python train.py --model="class-conditioned image flow-matching model" --dataset="photos of plants and fungi (iNaturalist)" --train_examples=22605 --image_size=32 --horizontal_flip=true --conditioning="class" --arch="dit" --objective="flow_matching" --cond_dim=128 --targets=["class"] --num_classes=11 --cond_dropout=0.2 --logit_normal_time=true --norm="layernorm" --hidden_act="quick_gelu" --mlp_ratio=4 --head_dim=48 --fused_qkv=true --qk_norm=false --inner_norm=false --moe="expert_choice" --num_experts=4 --moe_every=2 --expert_mlp_ratio=0.25 --experts_per_token=1 --shared_expert=false --patch_size=[2, 2] --layers=10 --width=160 --positions="learned" --optimizer="soap" --beta2=0.95 --learning_rate=0.0034 --beta1=0.95 --shampoo_beta=0.95 --eps=1e-08 --precondition_frequency=16 --max_precond_dim=1536 --one_sided=true --adamw_lr_other_params=0.0013 --max_grad_norm=5.0 --gradient_centralization=true --ema_decay=0.999 --max_steps=8800 --batch_size=384 --epochs=149.5 --lr_schedule="linear" --final_lr_fraction=0 --warmup_steps=1760 --weight_decay=0.05 --adamw_weight_decay_other_params=0.05
Rows from block 3 of a small class-conditioned image flow-matching model, named by matrix and row number. Rows with one number within an expert belong to one neuron, the router's apart. Each number is 50 + 10 x the weight over its row's rms, rounded and kept within 0 to 99. All counts start at 0.
Before each expert's rows are labels from the 100 images, of 14848 (inputs lightly noised), where the router gives the expert most weight on average: "patch colour" is the nearest of a few named colours to the mean colour under the peak. Only what is clearly more common there than usual is listed. The data: photos of plants and fungi (iNaturalist).
# router: router (model.blocks.3.mlp.router.weight, 4x160, trained with AdamW), inputs 0-53
# up: expert up (model.blocks.3.mlp.up, 4x32x160), inputs 0-53
# down: expert down (model.blocks.3.mlp.down, 4x160x32, transposed), outputs 0-53

# expert 3
patch colour: white
router.3:54 48 57 37 49 44 37 66 39 36 60 64 30 54 39 43 63 50 66 58 57 45 40 64 37 54 58 70 54 70 54 39 42 28 46 45 47 57 54 32 39 55 34 50 49 55 48 43 45 41 57 61 53 51
up.27:53 53 52 41 52 48 60 50 48 44 58 43 57 58 60 57 66 53 60 60 51 55 42 72 55 38 60 46 59 50 42 45 49 55 46 52 48 55 30 63 46 60 46 38 23 50 40 55 50 43 59 66 50 50
down.27:67 51 51 34 41 61 44 55 63 48 67 53 61 52 46 29 51 41 52 52 45 56 42 59 54 43 64 44 63 50 28 37 52 62 61 54 70 41 53 48 45 55 39 52 61 71 46 53 50 60 51 30 46 53
up.28:49 39 56 16 36 68 43 55 65 44 50 51 49 50 62 72 53 50 58 54 58 57 42 62 55 53 34 61 48 47 31 51 38 37 55 33 56 43 58 55 47 45 48 60 61 49 29 57 50 57 49 49 44 55
down.28:55 56 47 47 57 49 61 49 44 48 45 58 54 38 55 22 71 53 50 47 59 41 36 38 44 54 48 49 63 56 48 63 55 52 40 45 51 47 39 56 50 52 41 45 41 49 69 50 46 48 56 40 41 59
up.29:47 59 37 52 53 57 43 49 58 50 54 60 44 62 40 67 40 34 40 53 45 45 45 53 53 58 36 58 50 20 38 57 47 45 51 46 55 61 42 52 50 26 54 50 64 42 58 48 60 56 61 44 37 52
down.29:58 49 54 58 44 49 48 53 37 45 70 45 47 49 60 55 54 61 21 42 46 42 52 49 41 53 62 50 54 20 42 50 43 38 62 74 52 51 58 51 47 43 49 36 55 58 62 59 51 52 48 54 32 47
up.30:44 60 56 51 48 33 69 46 50 51 51 41 61 46 39 49 43 39 36 56 49 46 41 44 55 54 48 55 21 46 49 49 56 63 47 39 51 54 38 55 57 50 57 46 34 35 51 57 55 65 50 41 43 49
down.30:56 72 56 37 44 47 52 33 68 50 58 53 28 50 59 44 43 51 49 63 36 47 43 68 64 50 47 52 49 48 49 60 56 49 39 40 56 39 44 69 51 43 57 53 48 53 46 53 40 47 46 60 34 64
up.31:33 48 59 52 55 67 48 58 42 50 30 49 41 54 43 48 44 59 50 63 38 50 49 58 47 51 54 54 43 71 62 46 52 52 38 77 41 47 50 58 42 63 44 55 47 58 50 60 39 32 56 47 42 47
down.31:60 37 57 36 52 47 37 53 60 51 64 59 51 49 51 44 59 49 47 67 51 50 13 55 49 68 36 43 57 39 49 52 58 26 43 49 43 49 39 52 42 57 58 44 49 51 60 46 51 52 54 30 37 55

# expert 0
patch colour: green
router.0:76 59 33 53 52 44 53 32 57 57 37 33 57 53 61 51 38 29 33 53 56 46 41 48 40 66 60 45 46 39 53 40 57 56 54 49 40 67 65 37 67 55 61 26 42 47 46 47 57 51 59 33 45 53
up.27:54 60 49 62 50 55 40 36 47 47 50 45 28 59 75 51 53 71 43 55 56 44 38 46 59 37 55 59 40 49 30 47 48 55 46 37 36 51 56 27 49 58 49 35 58 52 51 55 45 56 55 38 40 60
down.27:65 40 51 33 47 49 41 55 49 44 54 35 51 49 54 66 44 49 46 45 43 50 63 38 49 49 45 47 46 51 54 44 56 60 49 45 51 55 50 53 44 50 45 53 65 58 33 55 57 39 55 57 56 31
up.28:42 74 48 52 45 27 60 52 48 52 36 60 34 52 37 52 50 37 31 60 44 54 32 59 60 61 34 48 60 50 44 57 53 42 51 27 48 40 37 56 58 60 51 57 54 45 57 43 49 50 55 30 45 52
down.28:43 47 39 40 55 52 61 55 59 48 56 58 39 32 48 54 55 62 45 61 48 46 37 62 69 64 41 53 59 54 41 69 79 42 55 43 39 61 49 63 45 49 49 37 56 50 46 40 46 44 52 59 43 55
up.29:48 61 51 48 52 71 42 40 49 56 40 48 27 60 37 44 57 34 58 47 49 63 54 68 57 40 63 50 56 67 45 50 58 23 43 41 44 68 78 41 65 49 48 33 49 56 48 54 45 46 56 55 47 28
down.29:56 60 47 66 53 71 59 58 52 47 43 68 38 61 41 48 27 40 55 57 68 70 60 49 45 48 62 40 62 54 53 41 39 24 48 60 52 50 41 56 46 54 73 45 52 32 35 19 44 55 45 33 53 67
up.30:45 54 49 49 56 36 42 38 42 50 57 48 47 51 65 55 56 40 35 33 53 60 43 55 48 44 39 58 61 42 57 55 66 41 44 66 65 71 49 53 57 53 65 55 48 54 53 51 43 49 56 43 48 55
down.30:47 42 42 33 43 63 42 44 48 42 48 36 73 52 58 40 47 41 52 59 49 49 54 57 32 59 55 30 37 68 46 46 70 47 47 54 62 56 50 50 38 62 52 59 53 31 61 52 53 49 67 55 63 34
up.31:55 66 61 25 60 29 49 44 47 60 44 52 58 57 54 68 53 52 39 46 48 61 42 46 47 42 48 62 40 40 45 54 55 41 37 52 60 49 41 54 52 44 61 54 56 61 32 49 43 56 57 42 24 54
down.31:71 70 51 62 30 43 52 59 52 47 49 53 51 55 49 48 45 33 61 55 67 50 39 39 35 43 38 64 51 42 62 44 44 58 63 44 49 41 49 54 56 46 46 63 54 56 32 48 46 60 43 24 53 51

# expert 2
patch colour: grey
router.2:38 53 46 65 43 62 39 56 63 49 54 66 60 54 59 57 59 67 56 56 40 46 65 42 44 27 50 42 67 52 47 50 32 46 54 53 57 49 62 53 35 33 47 56 44 67 56 54 54 54 32 46 51 44
up.27:48 72 38 38 37 49 43 51 36 49 27 56 51 39 38 32 42 53 45 52 33 53 37 54 29 57 50 46 48 56 50 66 61 42 44 34 55 40 53 53 51 38 47 42 52 27 39 47 54 60 62 47 38 48
down.27:50 49 42 42 35 65 62 55 58 60 38 33 58 44 47 62 53 61 49 44 62 62 50 52 66 57 49 29 50 38 48 52 49 58 50 49 35 38 60 46 39 43 36 34 27 26 70 56 46 45 38 61 64 16
up.28:44 56 55 48 41 60 55 60 56 40 50 48 42 54 51 55 45 53 60 51 58 56 51 55 57 61 41 38 48 60 48 46 50 39 43 55 48 59 44 35 41 54 35 44 61 66 49 44 38 35 52 38 52 47
down.28:34 58 49 68 38 48 74 47 74 55 60 78 38 55 38 54 46 51 49 59 68 51 59 58 60 57 53 51 68 59 48 51 37 59 55 59 53 36 61 40 48 50 44 49 59 46 53 36 45 36 58 63 54 41
up.29:49 29 49 47 48 71 51 44 61 56 40 57 48 45 51 48 39 41 57 44 34 41 41 65 60 55 43 38 46 45 49 64 55 61 45 45 49 39 79 50 67 60 85 39 58 46 45 46 40 43 57 45 42 44
down.29:70 48 46 55 52 53 46 52 42 41 40 39 66 50 53 48 56 47 48 54 52 56 45 52 51 48 48 43 54 44 61 38 42 55 47 51 35 37 21 47 65 60 62 51 48 65 45 30 47 57 45 64 58 64
up.30:38 82 45 69 56 49 63 47 58 41 38 41 45 55 48 60 44 42 50 59 46 41 46 68 57 44 52 53 52 43 43 52 48 59 43 41 64 46 28 58 55 60 39 41 33 43 39 47 56 51 57 56 49 57
down.30:69 52 59 52 47 71 41 48 56 44 51 34 30 67 60 39 60 36 46 44 63 43 50 52 32 59 41 31 61 41 38 56 35 58 57 28 68 55 59 57 40 55 44 60 50 59 32 61 48 51 61 48 51 64
up.31:31 59 45 31 49 55 63 53 51 49 31 57 42 46 37 54 46 48 53 67 43 48 52 63 66 44 48 68 56 53 55 53 72 54 40 54 45 45 43 60 56 56 36 52 61 36 43 64 38 42 55 63 50 38
down.31:41 45 43 48 37 60 41 40 55 40 62 53 52 59 46 76 53 54 39 37 81 52 31 51 50 55 35 55 38 38 51 63 57 49 39 48 53 52 30 38 51 56 40 51 56 44 46 44 50 54 46 68 48 34

# expert 1
patch colour: black
router.1:44 50 45 48 45 41 65 48 44 65 53 48 55 46 57 44 57 54 55 48 44 59 50 42 56 54 57 50 44 48 41 72 73 56 47 42 62 37 34 69 55 38 59 56 53 54 50 55 32 53 58 37 19 42
up.27:32 27 41 52 44 43 64 57 49 54 51 49 60 28 47 54 47 37 53 60 45 45 46 58 44 43 49 44 71 56 60 68 51 65 35 59 55 58 41 74 41 58 55 34 39 58 51 51 40 46 56 39 57 58
down.27:48 52 62 54 46 56 59 61 48 55 46 56 43 46 58 39 64 64 55 38 42 50 35 44 48 47 61 41 59 36 43 53 48 44 51 38 46 41 48 44 49 30 50 50 28 52 45 36 53 63 47 39 39 39
up.28:48 62 49 52 44 44 53 63 57 43 45 54 46 48 54 42 42 39 35 58 46 44 43 56 52 48 51 40 58 42 47 33 71 55 47 42 55 59 31 50 46 57 40 41 30 51 59 56 44 54 52 42 29 44
down.28:76 41 53 33 44 74 41 41 46 49 45 40 69 38 51 64 42 46 54 55 47 56 48 55 70 37 48 59 57 48 54 51 68 38 49 49 45 68 70 66 52 42 60 34 70 59 30 51 63 61 49 56 40 50
up.29:52 35 54 39 46 38 67 36 56 47 46 68 50 45 53 51 39 45 59 51 34 48 45 51 40 49 47 49 50 39 49 58 53 61 42 50 66 37 71 56 73 53 68 37 42 56 50 45 49 42 52 42 42 36
down.29:58 55 51 53 51 60 42 34 40 52 60 58 70 51 58 33 58 43 42 50 55 44 45 53 34 69 58 46 42 50 47 40 47 53 49 48 32 52 34 42 50 48 61 33 49 43 39 51 52 53 47 40 43 68
up.30:44 30 33 44 42 48 42 38 53 49 44 54 35 45 43 37 49 50 52 50 47 41 42 59 50 57 38 49 59 54 51 75 57 36 39 45 48 52 66 56 46 59 49 53 57 49 43 42 33 46 59 51 57 49
down.30:52 64 62 47 61 71 55 53 56 52 45 56 50 48 52 47 45 44 48 50 25 50 25 32 26 59 59 57 48 53 36 51 52 59 41 50 59 52 70 43 55 33 41 31 60 33 57 36 58 62 54 61 51 66
up.31:41 43 48 57 36 51 52 50 54 55 51 61 44 43 39 58 56 66 47 54 50 53 45 44 71 37 50 60 39 62 37 73 55 40 41 38 54 31 47 56 47 43 45 55 61 57 73 43 41 50 58 58 29 55
down.31:48 48 49 55 53 42 60 31 71 48 59 43 51 29 58 32 53 55 53 49 42 40 49 44 32 57 56 46 45 51 37 56 69 53 50 59 57 47 53 48 44 51 48 56 64 46 30 68 47 60 44 49 63 50