Weights of a small class-conditioned image flow-matching model: arch dit, soap at rate 0.0034.
Rows from block 2 of a small class-conditioned image flow-matching model, named by matrix and row number. Rows with one number belong to one neuron. Each number is 128 + 32 x the weight over its row's rms, rounded and kept within 0 to 255. All counts start at 0. Numbers have three digits each.
After each neuron's rows are labels from the 100 images, of 14848 (inputs lightly noised), where the neuron reaches its highest value: "responds to" is what is common among them; "colour at peak" is the nearest of a few named colours to the mean colour under the peak. Only what is clearly more common there than usual is listed. The data: photos of plants and fungi (iNaturalist). In brackets: how many of the 100.
# fc1: MLP up (model.blocks.2.mlp.fc1.weight, 640x160), inputs 120-159
# fc2: MLP down (model.blocks.2.mlp.fc2.weight, 160x640, transposed), outputs 120-159

fc1.234:118087088135108125193119139114104135154149149223155143134136077116130160108088154121153120112083163098165171144113108063
fc2.234:111086093133096127135110116106149130099088077124148146156139137141104138081137023129142104073106093072197118149078163138
responds to: order Asterales (31); family: Asteraceae (31)
colour at peak: yellow (28)

fc1.536:173119146147103130165196144135140091098118135175128151108188033144152089093099088164114144111117114160056088168089132129
fc2.536:182094106150139120132153117078174171211202168112151046126099132143072139148103145158085104088093113133150132069114196122
responds to: class Liliopsida (36)
colour at peak: white (95)

fc1.61:120152114076180159080113134126105075152118115145090079126193170126113134104173170175179115132127119075134140086222128165
fc2.61:187080169163117142108160122136162142098146125095144073173110097116106119112135165164144136102109127101145175131111230178
responds to: order Asterales (35); family: Asteraceae (35)
colour at peak: yellow (52); orange (32)

fc1.198:151143123116141183127118159184110086111099092211146111068111173172128120085128124128156147090148079149152160101123154125
fc2.198:156143076169130135125116139092152157151116121146145168120125133088107128175103149128104117112051160143114133118143125109
responds to: class Liliopsida (27)
colour at peak: cyan (45)

fc1.63:090109149172151078141127140129111182111108124132140166113161150114126108144116067117141097075124111072111114152113118126
fc2.63:144111168092215140100165144078153183161138133130149126085068135138154128159104151163184109110106116100107108184133104155
responds to: order Asterales (43); family: Asteraceae (42)
colour at peak: pink (46)

fc1.363:115176097116167167059107184118131172140149148097131104123105138074111145118100143154144107118131084155109142144123152162
fc2.363:150172152152093144122102108154110154113105130107097138195134106126246133137139064107126136130144116118134148078129176089
responds to: order Asterales (29); family: Asteraceae (29); text has "common" (29)
colour at peak: yellow (43); orange (30)

fc1.525:064112145158076125182079152169091144112145131161115118116141138167137129134133129166133125113127144108202211137098120118
fc2.525:174129160121140140124142137097161112114138127083144155076136124099119087166153129089168103121100121072059162133186118125
responds to: order Asterales (28); family: Asteraceae (28)
colour at peak: brown (62)

fc1.392:183151177124139112147134140129157116125108097159110113107150141143097117160126096119098203083125166141234085066091129100
fc2.392:122059122190138179093133134136130190161114117158215144135113122153104139114122145128068108166134127218110064111155157123
responds to: order Pinales (30); class Pinopsida (30)
colour at peak: grey (70)

fc1.583:119149196110122123097096118175159120155113148181094121171115158116112140090121107094128140107140165098056128138115153106
fc2.583:159134150146126109127161138114112125140106171125130167231099141153112138146158139163163122131126166151186125115140082181
responds to: order Asterales (27)
colour at peak: yellow (43)

fc1.576:122107121179215162132094176129138120149111118175142108117181131107165119129027078101094164100102111142120102060139102118
fc2.576:081105087127140113109177148117144132088177123108151126104163157226113096144224161104157155173111115167124132159112189108
responds to: family: Asteraceae (31); order: Asterales (31); order Ranunculales (26)
colour at peak: yellow (56); orange (31)

fc1.180:143099138119112125089133133114068127066164101037113112155155067101163165097149112148132169122146154163119047135102163140
fc2.180:119117135165117184094088138105105137114127132128208111147102138144106129115099147112138049154160106178167139067153162107
responds to: class: Liliopsida (32); order Asparagales (28); family: Asparagaceae (28)
colour at peak: cyan (73)

fc1.431:173093173061078101105146124124160114120117161065143124125173142132112136094106142165114065126099138169039166098146123085
fc2.431:135110112166099170128116122147168124138170139136139151124129150124108049139097122136064123134117128105116099079095134220
responds to: class Liliopsida (25)
colour at peak: cyan (71); blue (29)

fc1.17:135091147138137110091128160110138164072137094118135124136190134104176168166085108136133151053120149156106145193145102147
fc2.17:118054132102129102127150130121172172146108134076108115132137092173102107081158152089067108150143131126092097143067142183
responds to: class Liliopsida (26)
colour at peak: cyan (41); blue (29)

fc1.390:106191106144142121083107173148088134153167146141091164071150065091103103095067146136125133097147134163119211111139153172
fc2.390:100160145037101109111178146101138120094056156176134083131122156150104145199120127113135091090158126138127095146099091161
responds to: class Liliopsida (30)
colour at peak: white (36)

fc1.408:124089032093146142133116168061109148109176112125151140118204135111101129124119158142099090123149142173107156051146091071
fc2.408:133137124152184109137135132099112192096092110147096148127169149071167116131103121158025122122181136177185142073114121175
responds to: order Asterales (27); family: Asteraceae (27)
colour at peak: pink (35)