From a checkpoint of a small class-conditioned image flow-matching model: activation quick_gelu, moe expert_choice.
Rows from block 7, named by matrix and row number. Rows with one number belong to one attention dimension. Each number is 500 + 50 x the weight over its row's rms, rounded and kept within 0 to 999. All counts start at 0. Numbers have three digits each. After the name is the row's rms in percent of the matrix's.
# q: attention query, key and value (stacked) (model.blocks.7.attn.qkv.weight, 432x160, the q third), inputs 0-79
# k: attention query, key and value (stacked) (model.blocks.7.attn.qkv.weight, 432x160, the k third), inputs 0-79
q.83 086:510542479593578484457505488531582426499507488503391552479563490486539489514456580535526559487553385562541480445517434467464542521513512535517480465445503523475427425558476577410600499483517478417482546622515549582501539443508501495555425534
k.83 081:501479535572529380421547505470496533497442415535406592492530553446478509447456462537458524475533558568555500406441456467422586550498540575463460489455448510521506441603543461395516525575547544478418486438518490519483512479476470524507484454
q.84 078:475568479515459469447628590505550446443517487457491544513511496498469468490423439516522593465526461481510550448591555430399494491493519491524374511550501466551515539557538478570414473485449487510515561669485522541588426481480426494417539487
k.84 078:483476418491531426467535545509497499527456512600527527454431402544504504521472550448523502457514509534527465507409513466538507503511600468422489432496544498504540476376560501446446481488460526494438563352441489512466504482474468546479547508
q.85 082:534438506483467471372480508526571523537551519529495575519591522465529444467394590432553500495490455573454550524509473419389475547477548548541473459392477575497453554496498427492430473508509551539514462486452485493458538564497443505467473496
k.85 087:469493515527363492523548511479534545450534549489494504537377526548446486512523681441444460496509495509567517482482521454421484556592471500497442477549405485463474451528424486540434514521504541511469489524569557456544561551520451511487538534
q.86 081:546560528612473560464541505520558421501462502500490471523516461582471461604511449547519445575524609553486494523483527428487465559496476506535459527525456450476457523581483502452446537403514539438526476504490408420545494530404467509468484450
k.86 085:502486516594544399517410543479496500512456528499522506468543445535541528456586532560545482506493508458546511494453585444485521572486550504592455441555456499476489482445468514436518495415535487331502514547420466461470537556460443504507539467
q.87 083:433389488523446363508593583525517495537551488488460478532504502555616525434558543465535533537469464506476530425437470485406513457508510426600456527526472441490493488457521526458489555601507516489470496463526446560481485493467569467466403471
k.87 085:467437517562470424574489482510478433589526437508435458573465550530555470570461488438573536568566507522520531426557529449474506481451510488576407452463518421504505596467446476457470469568529592585463469467519497533529419503450519528465401485
q.88 087:503413486497484531514562569524577489510544558457447545568452596458582420512444522525430455526582529490499468474490501481465504564483415511551566500596470560508470482473548437543561505532526555473558512507447529414347513471492499502504489493
k.88 084:507519450536456409550433515517472629466536477476398404453484573462504491489462426501447464491533530452530509492558582532466507590613543519572490495514517446455410426502462483502530478529487479506563454414418524545576488429551425517464502575
q.89 082:588513422441452567559476487508548485542554488390379538497472536466461497448574526452388433562448489579464498550515399554609505545434535500433541471529489480458547460537523492448518497495473522410535512513517460472510518530490439467381459434
k.89 082:524413516483541489484491549506495452493411497614277548458533403482555501486510507516442544492458526451547549433505573531568516499490533483465611392563519514487446581543481490484526448522490526520507499555430529379540531535465509476477461434
q.90 068:598615506439550497554439469521491455551536541584483498424571423430511548486504480434484508512498580556488490518511404508507458546440462600483468461520513564492429475551572450515474538539509457451411495496528515458377482534470540428547501470
k.90 074:566506477467590400492452428496504489580503510544552477504511469452581496502571566475578486511527536524448499494439538453461472491553464535433497604439505461488530469616495510521512573438552463450569484565480424439566496420496572459542569416
q.91 077:442553502573438441520486508482531531414530519473468534498506549537516549525436443497456550493445482458434505488445424485500503501516507533429519478482510460470501584465449552555565493472459481444494462508514477409537491438513537544594461537
k.91 089:508466577589462371489504545499504498546446526571506525548585537491603518463417430519519577453476453489449559477414509542527468488517526504472556504445482518511502518584526465570498450557488429441312483498495406449486468496523555560602419436
q.92 083:532659532555462530515476551499503532549525523430509528478405531522480504465528455448576568502461480546508531439450555459467503452506529573481386520479444574568488562557492468547496556441464539525489508541502416490542476483508492548526491497
k.92 086:537430498534531514422464538485512623443484499546515480512648498471577506482542545451588629433518421537458490500525519507551471467540523483439441457552577497505464486462508532494536478505523556465509512497467492580474546503489523560562456521
q.93 082:520459509471548485525454519487579517473528499564417550470607463469462479458504619490507524493508464530496609585498471516543501436721495378388478527488497522548572517478519522447489479534493474369496509574437499477459580501515548523498620466
k.93 083:534627455445458496494481550499477415455548520500525548456489524480459473551575473566570489493512526467476520495654492541515600465479509485527427418532442533528460516626425456459517486501482477537501514406449470458531508474508433506524604480
q.94 078:494518504477499438450512508488558401556504495508516497472534572510498445432505508400499591409533465501439504604505473456558430526556593576489469525578511462520452471481421436495496551533513525467448548453383500561480401469482519467492508535
k.94 084:467456497495477535508547480476484358526556514558551547474508570509488469515653487459516498443557592479511528590522515400599482491514525561502445415519511417466495567434493455524519538584505455518446439470506545559473400515442530501540526578
q.95 088:458511481444554477536525430487443449533448522452530464439450568578439498628548427476486402526427501425536578521531436560515572418509395460484544427480542542450486543462527487495513470522496446542457485515562552496518436471550526542455494588
k.95 082:543521484500517379542382558498456422493519425471583486460591621374530499505418507510415561530402524554474574528516444526466525544479660524576514573465482552541482444459527550523538420431471469616499466475464472527509474513539504476478498511
q.96 120:485481502488470446483565514514455562578504539494421488495575509434531542538455437483521510556466467508513479494535534420465464513525554440546615489450476494493436494546565448489524494500515543573488545536506487518434499472504546524551363468
k.96 107:437476478395430463524552481508484666482486523518416492476542479549548512493488459489508531467476453519566488479554529514422479480512514430531558488530500451451464507483539413589518490463558550572468498482498557516475449491532514517543462491
q.97 105:432499482457492509493483474484419515462412501463474468524503518562443513555461553465524471580527518531514418418453575623464486472574472494502476530493546549484545517472400541496411437484456480595440519435417560457535582522557508544467449579
k.97 107:522471548449480573461498513474456599549542416484474390437510504577536492510445511558503417474538410461550476439490594559464512445498536483481391580545529515480479526507399508538437459559416450516439515425474593578525416562515476530489472575
q.98 110:528540479549546550436465522504498520421631461511518465493443427533519487459457541526550527490489456473417513419420563380546558528435410480501515495584501578548562422522389564478386458470484561450423487499540557419489591453465440561513470540
k.98 106:513517517553453484516520481504479535455522453531533510514594452512548498526533462592556466514472532525508418423499561496437543436544520448499476535498480516498516477535401490460447426469474590417463491581558520462503552482530416515531463546
q.99 112:447549480468466441468496533518480502469545500537629441542456470571536512542611506474426484473477484536511550471512488482307452551613491484464556535535525496583461459554445525465406529541537468514573498510447592558514505467579481537540604494
k.99 109:514498556494461471503424584500533482510634500456652542480462415500534496472511535492503465586533502479561570554560467486307487567494506447589496561510440472491511493508490403403395460544474465471551508456481506509492493523605424506512580506
q.100 105:504461515469500500481510512491456579531530562602457435410446443432510523481539518463598471419410472450530454545605461461567574498463469502555562477380512590475541481436532481448530441411499525477441492489509443436511476511558498491523528516
k.100 104:466538431427580411440462407494477523501432442497505506496382485486501478507525470499628516475466468590489502491449478490531508416517520484544549487511456489585523489485459502559582488456480523522566558560530531491529482529633555468488525515
q.101 112:501538512525443485536491438468481445463634534443512492484527461441515528467508566535516506473504459488548418490505538568439487492444519566461449515465489484431515493456563435581504439522590482436551552441534477524459447520435427497534471494
k.101 109:469537466560572501410509531511479499434527479545525484520428473483477464486520534497526625504510511525484484520391523454433461471424516563478420440472492513531435550620555538573487468507579446473425522522529506400500496520436450514483471436
q.102 106:464461493488505604625557471530441516542367460493504453525426487468493471413490499501555552519461500515493423425585451476541549541514586539434469466526509512478547430503516483545490542618417512486479496509474504603555413436518497482469487527
k.102 104:490468536528530535481460551538503530545421577527517559507409510543544449519557541533489543490564541503528483538456536583573497483546647455499466453427522414454442447645468474465554474529426519473562530519432478511583445472465498496401501551
q.103 111:557454462493531511478589506487493533435509457476489555464479530495436523501438558473604468372529511475508525410504532563580498429597543558537556447465511410490583560615452552540476505510473483490521586463456455441479499542507458489527429494
k.103 110:564509537439517489552544488500503536451566533493512536412452566508496497506378470554508535555545413574485524439555518541560483529459579566513578502511554348541524569647491498534552459463528479567463489499471465455438499502511550488532495432
q.104 113:517447498573492504429512552471481427521475487515609547522392609517530485553380511466529446637496418488456539411504486490506467545512459487562492530484490525526537576430466500466448504655457471525539472515558527476542519497461548530524458483
k.104 106:477507492533435524448630492490477497514487477508601513564457675520545490566412520492443494466486391456577476430507439603449500507541471434501517500438567485487519548534397463492480435640518555455611471499511550474534499504427456532551515527
q.105 116:533512504468480533497455505507478485572460491469570536520528549478467461554594469507608450494410507486513426546472512430551550532467483465537569475440520513464556506488543474439516445630489504377578510464508470521475534498488451504562553552
k.105 111:532469497421535483533433533504474620496500523540647500514507544522407477536625564519579522518504581493518495528472510507463559436528475408456579483462510447550495457463496498446459497417496471433490452551460528461462450489521518512523626528
q.106 099:463502456482471464504488514471558458517403524482648483378453573540558559441447492536530525437419474475562436529509494509481578404584525521502470489517536462521555540524496483447411471540474465364471457549511491475502434425484498467462520530
k.106 105:476418461476546562516421526507448365487386456516672443505440537492487540492450526486503562504467457584479573536585522509475563460494510460560384467522510414563488530622380504539444485430449531481450483447502487467446547525454561461466399563
q.107 105:552513459599497539528505467488534439439372540467564496553490528467507479551434495478485576491507481538434533527626511465439515619558455484575502491511518524491520418478488412503524385425511444493441557435502480477463540423528482503490467595
k.107 096:489467553639472528407526496497529433483501478565450444544522497627476511499526497553503501453531528563472507536494519481478554561540422459424564479564478549529500446539554497619621460509489483554457403439398488479553574499595504543497482614
q.108 106:434491550399539607553492413482516559524538522478492520509565550496524524439529562416452508504550439497528471435562521363567480640504452505448585503481507431548509523532575459528500467589509596458515438452530488556532545526483526462474636527
k.108 109:473512519414503594492458467497443579551618433555471504550493499421397531489459601415548496531510491572489426487569546451574492478536411520489571469503574459521508457515470486442486482675542511478487452440581536466540596509537482484461543543
q.109 103:559426555509441373447505443494515468531467508567469454503535479538570507491498481498393544476512423550472542526424463499576526472571496490616519562371486423513566457473435439492451503446464503605473547482603462533592511435466576526556564439
k.109 104:518476532508490420511500413520550398509529505467457565492523569543494498532622400479387520514524425434501588475405545463551500518487504530519467482435490364508604472471529433557439475504446423506427539426616504525543582465518556504575453474
q.110 105:486504499433489492498513492530474490466658485383555475575433451490447479480425505364553507597409510528408528524501561499589502504461531480561486416496537429500428434533435540572443485398496479490508484460568575527505498510535491501559549529
k.110 105:460474535433469454448613545524484445460583475421573453475400436524482539547492443464498467506424538520519517493508535471569470486610570531434515481506495455503479512491550524541514427562480539505525436522504529516520513506538494492502516462
q.111 111:576572549401489503587455480489463573512480507425570499466625489510607483490508481446526475552529544534555562528460562478431496418489478451502548528502410528533516507492543584557599462518446465551558413421473499569441550534505554492484420455
k.111 113:540584471357532422557485449517493602500543503501449487512510542487512506578562449418503452562478594488524517442457547480454498512478469447486479469505421571526536542600471527537553509507450502490539547329500538404449556495485593483515446533
q.112 116:508435524448434504488417546482515521402526527442438525471415506568505493508572479583401506491491509403571485475387506528505514480430562490511477508534528511500522504572544504512542500596480568568426539436475556445521550524561546513466562542
k.112 115:556577548465522441499445464472533514509642500501529532506458466507489516504460452512450533536488444460533510501507617532511508426471537501495500475453536549486538509411533502539520505567451500455496475467564511540554374519484525491509438525
q.113 108:552541482498492520479530502501486427444462492559416439469368615473552482454567526477478475400492443473497527514475556545540483541427513567456448459486484521492484479424489490467559587477569562593469434453442510572450499526448556551538616469
k.113 107:509493497504532559529440422502500361522424500474585531538490559523489483483513492478560487463494430521447448426512530450525496557426517560480361507517488508541546464381545524452484492595500570565580483438481475526499361474525521545584486491
q.114 099:543444402507534486480504488508544471539522571555418539490458471494535504575445555530310518504465500490475528499564497444523494426559491466511522541537494475576470539538518516507504477488523434467536561518551481504538497487535566517379522474
k.114 098:537489472526472585557561425462482472600537508533451498450590489397534541487487564534406473507447515564539538508564517457542486498513438506505555521520466490516632522436573363552453467535544497521492451532440570558572550535492471485410415445
q.115 111:494425513517501495445436475534528414393440541516460473470591563560473451488536517518516542561548486567458485507517589470530524433486524559490571504509505517481483462574447549469419478552510574551517405430463515565479552502429472544565432543
k.115 109:550467564528536440474467508498497447410554514509386471534441516520426460505571544529502472406532547533516485489486517478533522454460405514518543475419479470498455545514472499514457512527481468496520461447468538455433504498445504596496508563
q.116 108:463586487464431458465428489508525480483570488467494491547441490424544510521495425424589543483512524520478536411550551664565502373508548470489490518600479435448559484511621475502460500598408475423431610500473534435509543460530427523542568462
k.116 107:515553450544500439482500573499490445392546523544488427525532541486615501486496448386478575511435503519449598443490514537496474444418465403537496470499453431535528541543516643502523509551361533533454519584423436488553527489512458484549518465
q.117 103:489453528486478583492574504510547511461541554598535545461422480578508458429459572483531553464511541532542507485432455481488486478454466461548606485494462483535598462498491458383491460450491616504475494547499474428495480526567478490403544490
k.117 112:474426519500505539497568489487471455422456484478383559481416502537445502490507481472463507554523508522542485451458399448441524501525475437531574484541538486588598524475533514441405505494465467463555432443506480501615479513567543460429478563
q.118 113:504504449374458506550514522544549523497500511550616518525545570482516500497469485392428521439490487526466487537518586456540492548539496561465490488565518418523490547478586516597527518442466440493521494465478458469450462440541546495496456487
k.118 111:504512456428533536513524529512532515552481526501543496569448545437521488482615473429552457455499559512481425549552533482526475531540451550533419476454571437511401448567523452545572531563517454494468547508513463480504444520574516469539539526
q.119 122:510500433460493487521567455465510468580492428560496478474451476493524496424484540410559463427569546474461502516626482463488517449567437545455481461522556468454518479503432469381510501678512590462457503488499510504485445515507433563504519582
k.119 110:536517424418495356529572446490493394457550436439509493507478515527554509553531520496469537486586506594513444533470473483426487402517475474511491491572598359487498465526429537502576572612539530520420498476423550594480452448503515564476503561
q.120 108:561474489460491432512427532555503519457470529410406476606550464574522479492499484610564549598478470527437552387528507470481558493483460467485520504549496524473489420470512506549542440453492521463431389518623599526531485478540543418567465520
k.120 110:594641586506471512548473532497509439484427537565441523462578491524527472481527477528495573494510532510443487525472494415571461464468464469453528507469508561468463567509463481487550415449433535382413491447515541517500518489513379471507535575